From a checkpoint of a small self-supervised image encoder: 3.56M parameters, 38949 training examples.
Rows from block 6 of a small self-supervised image encoder, named by matrix and row number. Rows with one number belong to one neuron. Each number is 200 + 40 x the weight over its row's rms, rounded and kept within 0 to 999. All counts start at 0.
Before each neuron's rows are labels from the 100 images, of 14848, where the neuron reaches its highest value: "patch colour" is the nearest of a few named colours to the mean colour under the peak. Only what is clearly more common there than usual is listed. The data: photos of plants, animals and fungi (iNaturalist). In brackets: how many of the 100, against the usual share in percent.
# fc1: MLP up (model.blocks.6.mlp.fc1.weight, 512x128), inputs 0-127
# fc2: MLP down (model.blocks.6.mlp.fc2.weight, 128x512, transposed), outputs 0-127

patch colour: grey (76 vs 50)
fc1.314,302,199,247,200,200,202,114,200,71,171,232,195,172,195,220,200,255,189,233,213,132,123,204,180,212,210,177,135,158,292,258,252,188,236,220,226,212,260,175,208,243,239,171,183,165,210,145,177,257,193,188,235,178,218,217,240,153,203,243,238,143,219,196,198,257,233,212,213,231,165,243,184,287,232,271,195,98,169,183,244,150,256,243,162,230,224,197,214,121,241,116,164,214,183,202,221,215,156,201,142,190,228,230,212,216,205,228,250,250,207,212,150,209,152,235,222,137,177,203,148,233,173,208,199,227,164,219,188
fc2.314,229,255,195,141,183,193,168,209,183,171,226,186,180,220,170,218,197,223,234,226,137,150,188,129,189,196,219,177,192,200,192,183,168,178,204,252,191,194,218,214,176,150,222,158,211,196,157,206,111,224,211,209,163,218,183,171,316,313,246,217,181,199,207,196,181,182,144,207,194,231,95,200,246,202,262,186,274,169,223,190,172,180,130,180,241,197,142,198,213,175,225,235,228,281,197,184,247,204,177,196,186,235,273,124,216,218,234,220,239,148,162,229,262,171,256,193,88,190,155,198,310,243,170,230,156,157,255,261

patch colour: grey (75 vs 50)
fc1.238,253,209,245,195,219,188,237,232,213,183,205,106,203,174,201,128,224,195,224,186,232,247,225,200,261,227,231,196,228,164,154,238,210,139,189,213,188,207,179,203,214,209,211,176,228,191,158,214,239,230,155,204,164,184,254,264,186,172,232,207,252,289,203,209,230,240,302,187,218,194,155,144,140,296,152,187,173,182,177,200,171,207,191,216,224,245,190,248,232,191,232,257,156,140,222,204,136,254,231,170,185,183,177,251,135,261,164,173,222,153,270,195,223,240,276,223,181,160,175,143,56,170,169,119,164,183,253,218
fc2.238,234,159,185,195,229,219,211,193,155,211,201,206,202,239,168,220,227,171,177,238,153,135,240,160,168,162,211,229,193,181,182,219,222,173,302,237,119,215,240,103,268,247,247,157,163,308,224,173,149,199,304,179,218,232,136,187,162,236,228,132,232,210,259,172,217,275,184,245,248,224,227,182,200,192,198,199,235,247,201,199,271,207,215,151,130,174,214,181,158,127,212,138,202,219,219,228,169,207,142,208,214,177,198,149,120,169,214,216,215,227,213,186,182,252,206,180,131,280,203,247,122,138,218,209,160,171,189,196

patch colour: brown (52 vs 24.3)
fc1.160,232,203,341,195,223,220,191,261,211,155,174,154,177,235,167,152,224,159,195,264,190,142,176,244,272,212,195,223,262,196,198,242,141,110,179,178,99,153,202,167,191,179,106,228,159,245,216,206,193,183,162,239,185,152,175,269,194,209,172,245,205,195,199,221,187,234,186,189,245,224,204,141,216,186,226,261,229,263,168,118,223,203,199,249,187,250,89,212,210,173,176,182,221,193,211,198,167,156,201,210,192,161,188,197,213,299,206,238,247,180,193,190,298,150,171,226,221,192,151,129,247,185,209,188,206,196,233,219
fc2.160,282,254,200,222,159,200,208,133,220,219,240,186,183,225,228,198,220,144,180,191,225,230,224,207,270,172,172,277,254,239,209,137,221,200,208,195,233,183,213,238,227,265,120,213,246,133,183,186,227,201,76,216,188,252,138,37,237,126,234,169,188,216,189,197,200,224,269,229,227,148,184,212,180,182,207,192,209,263,162,225,137,199,221,131,194,233,183,240,223,179,253,156,200,243,196,203,161,184,207,151,163,194,149,206,208,181,206,160,205,161,204,230,130,270,182,153,196,170,288,199,202,183,213,205,185,224,198,140

patch colour: grey (80 vs 50)
fc1.278,238,176,202,237,227,196,193,253,176,225,202,184,177,213,198,179,219,207,174,192,148,124,189,199,190,258,245,237,221,179,202,224,198,187,201,236,236,135,179,206,232,226,175,227,149,191,227,139,228,227,178,166,189,216,214,216,185,240,224,199,171,199,166,201,117,217,257,215,295,228,211,213,225,229,214,189,72,168,187,243,177,164,194,209,224,169,253,210,64,146,143,206,192,136,278,203,163,201,183,209,198,220,180,153,151,271,267,272,209,116,222,215,229,198,195,203,83,279,151,112,214,226,184,134,169,182,215,215
fc2.278,145,248,179,160,213,198,229,203,216,161,242,206,189,223,264,204,185,174,284,178,271,261,243,268,173,161,263,218,192,178,199,180,156,175,246,143,232,170,118,201,234,234,220,216,156,165,229,164,146,263,161,214,188,196,155,255,188,255,232,224,163,195,215,207,306,244,149,210,202,201,245,182,218,213,173,178,208,214,226,110,147,249,147,295,260,145,197,215,171,198,200,273,317,173,146,175,198,227,215,159,219,252,217,150,249,186,226,203,155,222,204,244,215,199,237,198,151,180,186,153,241,243,190,230,202,150,238,259

patch colour: white (37 vs 5.7)
fc1.312,161,207,199,200,223,267,253,275,196,190,148,147,247,246,224,201,246,210,216,232,192,219,191,167,208,156,182,232,218,238,247,186,213,228,191,286,206,178,197,124,147,205,131,268,192,161,206,171,208,194,229,227,193,132,169,181,165,168,213,182,170,242,259,213,212,212,141,188,143,162,123,252,188,302,208,148,129,142,220,167,192,188,209,160,220,162,153,244,191,219,146,153,298,252,202,173,222,235,236,208,163,160,272,242,197,198,92,195,195,153,229,195,223,188,271,256,194,200,233,174,222,228,191,237,140,130,162,147
fc2.312,242,153,181,176,215,233,138,241,185,218,151,244,152,236,171,238,252,163,176,257,200,222,233,180,207,156,250,132,210,115,244,186,188,225,202,145,237,174,124,201,187,175,146,239,279,188,192,215,218,65,182,178,243,177,177,141,196,207,123,173,189,198,201,272,228,193,251,135,242,216,195,193,233,246,186,185,189,241,166,179,225,172,196,244,166,180,155,154,157,212,190,303,209,216,187,187,189,212,214,163,313,243,175,202,187,160,179,232,170,196,162,223,199,174,194,227,208,110,227,191,247,238,161,124,199,284,234,217

patch colour: pink (35 vs 10.2); white (25 vs 5.7)
fc1.410,193,214,255,254,162,167,257,188,205,228,126,181,225,229,190,225,136,43,207,198,217,201,147,166,159,213,220,219,210,152,173,233,189,243,154,179,230,230,260,254,198,162,198,203,223,155,181,260,208,123,201,224,209,201,183,234,197,220,202,198,182,209,264,218,224,165,200,204,235,190,136,270,186,271,289,95,217,154,264,209,266,150,208,207,127,222,198,287,203,192,229,215,216,184,205,196,223,207,144,213,189,155,187,188,262,222,189,216,239,209,201,276,250,222,169,166,162,164,112,193,193,191,207,227,224,111,164,214
fc2.410,218,211,239,164,133,216,261,247,208,157,197,168,201,211,145,41,266,290,135,160,222,172,178,159,253,212,187,191,261,159,152,214,222,233,201,196,226,203,173,103,163,236,184,231,216,175,221,268,187,165,209,202,214,139,176,138,174,158,177,254,202,195,213,196,226,179,185,235,224,224,239,262,223,180,154,221,189,184,137,234,210,204,213,184,214,221,217,125,195,206,174,150,160,173,230,263,208,254,253,181,209,215,197,207,162,244,285,249,158,217,149,143,192,255,197,249,237,188,167,184,220,224,223,160,182,83,191,203

patch colour: pink (28 vs 10.2)
fc1.417,259,174,179,119,164,186,120,217,163,212,285,187,213,155,222,233,238,221,180,216,194,207,205,182,275,216,281,198,172,144,225,217,189,194,137,275,233,198,241,208,239,201,188,197,176,164,161,276,183,172,191,214,131,200,189,141,126,223,183,209,184,195,288,144,244,200,182,205,152,124,242,206,114,181,151,197,159,202,201,173,194,216,157,256,252,210,255,221,165,261,208,183,154,133,242,207,223,203,192,161,147,228,308,218,230,261,217,236,207,180,203,286,239,175,265,178,211,138,192,212,169,173,230,251,243,229,226,186
fc2.417,241,199,212,171,154,189,135,187,211,167,187,178,262,157,224,119,153,170,200,171,235,247,207,212,272,193,167,229,253,159,136,172,205,254,186,193,143,218,214,163,245,199,227,200,129,204,246,262,154,235,159,149,240,195,251,163,174,164,92,251,240,185,225,138,161,152,156,134,136,217,210,251,237,157,199,244,308,206,157,201,185,194,216,192,242,180,238,155,215,252,235,165,166,140,206,202,216,165,217,190,163,166,129,241,232,228,280,189,208,253,163,151,188,215,238,188,245,133,164,209,180,223,229,157,219,239,127,202

patch colour: white (48 vs 5.7)
fc1.349,225,173,196,245,203,253,170,193,262,229,221,182,206,163,214,215,183,177,226,186,169,214,157,167,228,294,174,237,277,217,162,142,179,206,186,264,243,180,250,179,194,157,217,141,181,203,193,220,173,198,189,209,242,139,137,133,236,233,197,192,192,226,246,214,196,284,198,230,126,130,282,189,172,220,243,161,173,185,242,135,150,216,232,168,216,181,173,188,155,241,241,158,173,198,168,251,272,198,215,140,126,238,214,134,127,254,146,292,174,196,167,188,202,193,283,177,191,180,251,209,231,165,220,274,144,271,239,206
fc2.349,180,233,204,214,187,145,236,182,281,244,143,210,241,126,270,100,201,220,261,177,142,188,183,233,285,251,204,183,214,234,217,248,210,212,180,199,244,224,204,181,178,193,214,114,188,214,240,225,198,229,299,178,172,199,241,143,208,248,215,183,207,236,157,237,116,185,188,182,99,193,220,230,221,154,161,228,253,120,202,215,178,218,198,204,197,216,177,182,225,223,217,199,234,200,162,172,182,269,177,118,198,203,229,158,217,227,241,130,163,229,139,213,263,188,227,184,140,222,161,206,165,181,215,71,261,209,186,187

patch colour: cyan (39 vs 2.5)
fc1.326,204,184,144,177,234,246,160,180,195,259,153,223,219,217,204,195,233,208,199,201,203,250,251,191,162,206,275,210,270,238,215,210,169,217,169,292,181,191,280,201,179,118,228,159,202,214,295,173,156,195,225,166,229,178,199,158,131,226,256,221,148,143,233,212,246,150,166,138,165,221,224,207,201,275,185,234,217,229,190,123,233,209,188,215,213,188,184,271,332,189,131,156,161,235,168,186,163,231,172,162,163,137,175,197,233,172,195,239,238,217,210,204,210,66,214,160,170,231,199,169,226,195,232,246,229,160,156,210
fc2.326,196,148,65,199,196,179,205,128,138,213,186,170,197,209,250,236,230,243,187,150,207,202,258,235,164,190,259,208,168,200,230,271,142,185,214,151,181,222,155,210,174,177,233,168,179,233,215,200,243,291,159,177,212,221,184,189,238,222,173,192,250,223,244,257,287,270,256,209,231,191,146,218,228,212,189,169,185,181,210,223,171,192,256,239,239,117,120,144,209,262,158,203,243,215,204,170,221,131,195,219,192,253,228,200,195,100,191,203,264,211,206,269,219,189,267,280,180,163,230,199,185,236,236,137,228,249,205,227

patch colour: pink (27 vs 10.2)
fc1.202,177,174,166,242,193,241,265,188,242,218,252,170,217,174,159,197,128,228,170,218,158,141,122,208,201,187,242,175,164,275,246,173,265,229,182,250,195,143,212,143,222,203,142,186,173,219,205,169,209,241,248,197,262,259,219,230,214,214,209,165,156,186,223,176,175,212,257,174,229,192,187,138,200,237,212,192,217,154,256,184,96,179,123,111,260,218,233,189,219,211,138,168,226,153,283,99,203,243,143,192,200,186,260,203,178,223,233,206,193,191,147,196,236,153,228,149,140,189,188,183,176,169,153,242,174,88,207,180
fc2.202,196,193,211,247,131,223,216,205,256,310,175,173,196,239,198,177,165,218,187,257,169,160,212,181,216,168,251,210,245,181,224,230,156,211,128,210,228,232,170,243,218,260,237,232,216,206,269,151,225,95,187,153,157,254,218,137,166,205,104,177,215,198,225,173,309,214,212,199,123,188,168,119,167,167,199,243,234,155,159,152,242,223,169,191,173,229,152,171,303,171,215,213,180,200,196,180,240,202,224,188,261,260,244,145,284,195,237,186,225,145,169,204,142,183,238,144,189,166,200,237,190,210,168,187,167,204,214,238

patch colour: white (27 vs 5.7)
fc1.159,292,207,179,104,243,192,130,161,234,170,197,186,229,205,238,225,256,197,158,227,215,210,219,207,268,256,247,189,166,112,245,199,185,199,162,219,177,247,239,196,261,215,245,134,221,196,134,193,191,223,135,206,116,197,160,134,147,184,254,235,176,202,207,211,214,233,216,167,205,146,232,204,224,170,147,205,133,184,199,197,205,198,129,222,252,247,228,176,254,250,253,193,175,129,267,186,200,189,227,160,160,207,216,212,241,301,227,232,182,225,164,300,215,218,273,153,196,150,151,224,172,159,255,237,223,206,227,207
fc2.159,230,117,233,122,206,237,148,209,164,169,231,198,184,154,209,100,160,196,191,212,261,218,243,201,200,199,162,221,175,157,177,215,211,233,246,138,182,229,179,124,228,151,225,211,170,202,261,284,163,116,228,135,286,116,219,185,136,186,111,216,229,179,244,183,234,198,190,167,208,219,256,267,236,207,203,256,240,282,219,137,214,230,230,206,218,208,171,148,227,245,171,173,205,160,200,139,250,205,220,212,206,240,183,228,179,197,210,250,164,175,156,144,249,198,236,257,230,152,147,190,242,229,227,185,202,283,198,206

patch colour: pink (34 vs 10.2)
fc1.41,218,199,83,228,220,169,234,180,330,237,199,157,280,162,238,229,201,130,122,190,291,266,179,209,227,192,205,202,207,164,156,237,218,201,175,237,272,188,182,181,266,193,244,180,210,109,205,209,255,227,247,205,177,199,174,185,169,197,227,176,190,156,203,168,188,164,222,127,129,163,241,223,182,175,174,228,235,139,196,226,193,150,233,185,183,223,239,241,303,142,225,264,196,230,206,146,148,224,262,167,200,226,244,225,161,223,198,185,215,118,200,236,204,192,179,142,237,260,230,198,176,171,215,169,211,187,198,242
fc2.41,205,189,186,203,207,275,210,167,274,191,199,208,180,172,191,169,179,164,220,168,204,208,163,175,203,234,233,203,192,159,227,186,132,161,195,190,200,195,176,195,253,195,183,168,235,133,131,163,178,296,211,253,127,162,216,179,216,233,286,238,186,217,218,206,216,183,154,280,165,223,189,212,249,205,172,104,212,140,238,188,212,185,196,219,280,233,180,145,146,152,208,263,235,193,163,192,221,222,184,182,207,263,252,177,232,173,217,229,233,296,201,280,257,215,192,214,117,362,177,152,229,207,196,210,217,215,214,256

patch colour: pink (35 vs 10.2)
fc1.448,186,164,171,166,194,252,238,184,321,210,199,89,248,154,239,242,238,159,189,209,182,237,237,214,205,212,210,199,233,241,194,176,245,216,181,198,223,209,232,195,206,181,250,110,251,158,204,209,159,226,188,249,190,172,189,213,175,242,232,203,258,198,227,183,192,290,174,164,202,172,162,176,222,209,181,123,231,131,295,132,201,249,187,148,186,258,254,241,245,141,202,252,187,187,231,221,213,198,258,184,172,155,227,251,120,174,146,165,196,225,156,93,217,138,191,146,194,169,210,224,225,171,206,157,128,236,161,219
fc2.448,199,249,268,185,211,254,227,184,289,172,160,220,198,172,265,148,199,142,164,181,211,197,137,156,246,221,227,216,182,173,183,184,205,161,229,156,275,168,144,195,182,192,225,134,227,160,228,155,194,234,168,216,188,155,219,265,162,255,226,284,129,221,191,196,216,201,195,201,208,137,296,249,256,212,195,168,191,226,223,201,223,185,210,211,220,156,232,238,252,205,214,288,293,153,142,212,189,192,222,143,225,284,180,235,164,191,297,279,160,174,129,223,261,234,189,180,188,247,201,149,230,221,194,148,218,153,207,186

patch colour: pink (29 vs 10.2)
fc1.300,181,167,180,213,230,242,288,196,222,228,190,126,214,134,155,186,191,220,173,202,136,239,213,188,148,191,227,214,185,243,185,156,224,247,171,168,281,198,186,178,199,223,207,181,194,210,226,215,181,185,247,238,236,191,214,223,177,406,223,149,195,180,200,215,240,184,210,194,184,178,249,163,190,174,228,109,209,173,367,183,196,187,217,139,212,191,200,203,176,197,138,202,164,173,198,186,130,272,213,209,195,173,194,154,218,223,188,194,138,178,198,124,204,167,250,215,222,242,263,185,229,194,204,202,223,260,231,203
fc2.300,215,228,199,166,264,255,207,200,201,253,285,188,216,129,200,212,181,199,174,136,206,126,157,203,210,199,183,275,211,211,175,172,226,197,239,215,188,188,191,140,173,151,182,229,205,208,178,132,187,273,271,252,194,190,283,174,212,228,294,197,210,158,264,107,174,152,177,210,200,221,211,246,179,168,257,170,192,231,209,136,211,222,168,255,184,202,274,223,165,180,183,209,242,199,152,214,277,258,164,195,182,189,216,203,179,248,214,293,126,148,142,153,272,169,230,218,214,296,161,177,167,249,206,240,201,172,228,156

patch colour: cyan (26 vs 2.5)
fc1.424,199,154,171,190,157,209,203,167,258,256,162,208,260,248,213,222,215,196,208,210,177,258,149,164,180,221,230,137,225,260,221,177,214,206,165,233,172,187,204,164,180,159,244,170,218,206,203,214,189,179,208,217,281,201,174,216,208,201,152,190,199,202,220,174,174,184,162,201,221,240,132,165,181,173,170,217,236,191,208,186,259,251,158,222,197,334,226,222,246,234,155,193,162,228,216,154,140,229,195,198,154,199,232,284,220,130,54,188,169,195,226,191,186,151,245,142,227,171,264,300,229,195,256,314,251,137,226,199
fc2.424,125,189,204,167,198,221,165,204,165,144,235,236,187,258,215,279,273,204,238,164,227,185,198,210,141,209,254,180,147,222,171,229,149,153,282,183,217,217,157,200,245,257,246,154,172,219,223,251,187,273,166,152,194,136,216,239,180,232,205,203,194,208,257,219,309,220,245,148,230,176,175,169,211,289,214,217,228,167,248,218,140,224,186,277,234,144,231,147,167,177,192,218,320,182,145,197,200,106,199,171,223,220,171,173,187,121,216,223,184,217,220,177,200,216,224,280,207,247,175,183,227,195,219,199,146,209,163,249

patch colour: black (38 vs 3.5)
fc1.100,212,187,189,206,214,210,196,219,195,222,157,392,216,220,226,190,221,202,190,213,128,160,195,164,265,121,227,242,231,228,175,199,202,150,216,244,217,154,132,229,188,193,162,228,155,210,202,176,159,212,202,197,257,161,115,183,216,178,241,211,136,257,242,189,167,248,222,154,168,199,256,202,151,134,177,235,252,182,193,203,225,261,214,136,222,141,191,157,186,266,157,180,210,181,194,194,199,179,191,240,189,241,200,205,180,169,189,195,206,197,226,197,189,159,172,203,266,219,183,212,308,289,291,235,165,231,264,148
fc2.100,225,164,217,188,161,145,246,210,265,174,194,294,205,236,173,194,215,260,101,210,82,218,201,144,224,189,250,185,226,174,134,186,225,245,193,216,222,201,193,234,174,250,207,162,163,308,225,222,223,239,184,156,142,237,213,201,213,201,142,222,201,199,199,156,257,257,160,198,196,186,194,228,198,218,203,222,204,124,148,201,230,154,157,197,244,133,222,248,271,162,252,229,269,178,194,230,195,183,268,179,195,162,124,191,192,213,265,180,232,204,215,188,161,248,187,164,223,104,226,272,226,141,182,167,189,181,136,160

patch colour: white (57 vs 5.7)
fc1.196,276,166,150,213,221,244,222,210,242,205,163,141,264,198,196,111,213,156,171,176,194,265,260,189,222,164,209,189,245,248,103,198,234,252,188,268,193,231,229,104,176,165,227,146,225,208,249,187,174,171,282,250,182,139,209,126,202,179,264,204,205,163,191,262,274,156,218,206,189,183,230,206,150,217,222,109,206,148,236,173,205,122,231,290,232,189,150,160,246,212,158,169,226,256,235,157,188,176,173,191,180,135,215,189,249,231,155,235,202,204,155,205,261,178,253,172,200,194,212,202,202,212,167,254,177,185,226,229
fc2.196,220,155,159,224,201,253,184,186,142,274,177,191,219,194,206,214,220,185,174,201,116,121,183,163,219,185,228,125,182,209,195,139,199,220,191,194,196,131,147,156,152,244,231,148,188,215,196,175,249,95,192,199,247,169,297,188,193,251,85,198,222,195,237,170,195,220,199,97,215,182,217,187,269,205,245,199,215,206,206,207,246,175,248,253,190,145,146,215,241,220,241,199,172,139,248,219,246,176,228,203,241,173,257,238,101,272,219,124,229,192,179,168,158,199,215,199,180,238,163,238,161,225,167,129,208,224,243,216

patch colour: black (41 vs 3.5)
fc1.98,231,179,231,169,175,180,211,218,263,246,246,167,189,205,183,159,243,205,130,256,159,177,347,162,236,267,149,185,208,148,133,197,161,169,132,192,164,133,272,216,153,246,213,161,252,228,243,307,187,212,113,282,173,190,176,279,188,193,155,194,199,191,254,205,184,257,212,190,199,212,262,186,207,231,205,267,234,245,154,187,173,223,192,236,213,156,116,159,176,156,230,209,177,173,190,228,224,187,244,186,168,263,197,156,195,213,204,196,206,244,165,197,258,243,172,224,169,154,200,147,191,152,217,236,220,217,192,222
fc2.98,276,119,260,203,200,227,228,169,250,212,234,192,166,175,141,163,222,144,164,211,225,220,187,150,253,171,154,235,217,203,167,161,168,183,209,169,173,145,227,134,200,182,145,196,194,167,218,185,175,144,207,174,268,212,191,76,183,138,129,208,237,230,248,213,169,239,252,192,188,161,220,138,161,166,255,268,206,198,190,179,190,200,193,188,125,197,118,165,182,185,176,185,183,222,250,158,184,192,244,155,229,135,226,241,184,209,254,127,205,137,190,160,146,211,184,296,173,177,269,228,187,195,244,218,162,242,109,168

patch colour: cyan (36 vs 2.5)
fc1.20,151,174,156,164,252,204,175,195,267,195,143,264,205,218,203,171,196,195,213,251,228,218,200,217,205,216,190,191,204,214,249,261,252,215,197,198,167,222,213,211,217,218,146,146,224,193,266,180,216,177,181,168,241,233,132,235,135,204,141,134,212,173,258,175,233,164,139,186,121,264,172,244,263,255,159,222,189,250,214,231,243,149,167,321,205,164,153,211,246,222,158,196,150,226,176,143,134,161,219,246,170,234,225,255,143,185,178,199,202,158,174,187,204,100,238,251,170,254,119,230,229,157,201,244,172,167,117,206
fc2.20,304,186,159,220,190,212,124,182,185,241,216,104,253,178,181,178,163,287,171,171,185,126,253,186,264,220,197,186,255,224,197,257,194,203,181,216,194,303,209,152,188,188,187,165,230,168,152,232,231,300,170,207,223,255,180,178,233,221,226,178,270,194,227,190,205,129,267,178,190,231,217,169,211,201,234,194,172,212,174,194,228,122,186,144,304,197,162,245,259,247,135,150,146,161,215,178,202,210,223,184,92,189,229,198,234,185,242,211,282,178,220,233,174,208,193,223,221,205,226,273,207,223,227,207,182,166,208,200

patch colour: brown (70 vs 24.3)
fc1.179,192,201,220,232,216,140,187,232,264,288,196,143,242,169,179,199,181,176,137,231,194,210,177,181,207,222,188,277,190,196,152,174,166,189,199,221,162,133,276,187,174,199,174,192,225,144,262,213,164,178,223,221,249,185,166,218,230,195,191,210,260,194,205,226,192,185,249,243,287,216,269,172,225,277,233,214,231,191,209,250,216,204,211,160,177,140,171,230,159,25,189,186,196,177,209,222,186,226,296,220,153,198,237,191,195,179,261,208,185,148,235,213,224,108,207,156,220,230,115,248,208,219,121,161,162,176,221,248
fc2.179,232,203,218,201,180,248,218,220,161,225,247,254,197,197,156,212,283,249,148,249,179,199,246,150,228,203,126,150,147,174,253,186,199,186,191,199,187,232,156,247,244,252,131,229,172,213,236,256,163,219,225,131,196,190,224,193,261,246,224,290,147,181,138,268,188,173,255,179,223,200,224,195,185,289,188,179,152,216,216,215,265,245,178,201,180,210,165,276,148,103,281,162,229,216,206,219,191,246,215,146,212,203,194,202,140,178,222,251,155,165,233,264,174,218,182,132,224,213,193,203,159,89,170,186,162,184,225,149

patch colour: brown (55 vs 24.3)
fc1.103,228,231,192,205,130,172,236,227,209,218,229,235,201,183,242,202,260,194,235,246,198,299,247,164,228,109,221,253,211,210,208,191,220,193,225,100,198,194,222,303,193,238,160,233,209,190,161,215,214,183,201,192,164,231,80,193,190,185,229,225,196,258,172,241,218,268,171,174,203,132,168,138,180,107,220,211,209,224,229,245,228,146,211,192,165,143,217,198,204,163,205,191,214,141,163,226,178,193,242,180,191,251,225,173,220,159,119,186,182,218,185,218,237,191,154,212,132,199,173,217,255,268,147,216,197,97,302,238
fc2.103,182,215,262,199,176,171,191,224,190,96,208,219,234,210,266,230,279,158,241,253,186,314,131,208,160,190,250,232,226,194,181,171,148,235,184,227,237,184,188,241,239,267,220,235,188,203,186,187,202,183,168,266,140,225,132,242,220,164,255,161,111,221,142,223,228,289,165,275,158,148,133,191,163,178,214,209,204,220,130,232,104,201,249,195,225,211,174,150,185,135,207,220,160,204,185,172,215,123,213,166,194,208,181,171,214,212,187,208,170,225,198,162,155,264,158,246,231,169,234,175,203,246,216,228,200,264,162,180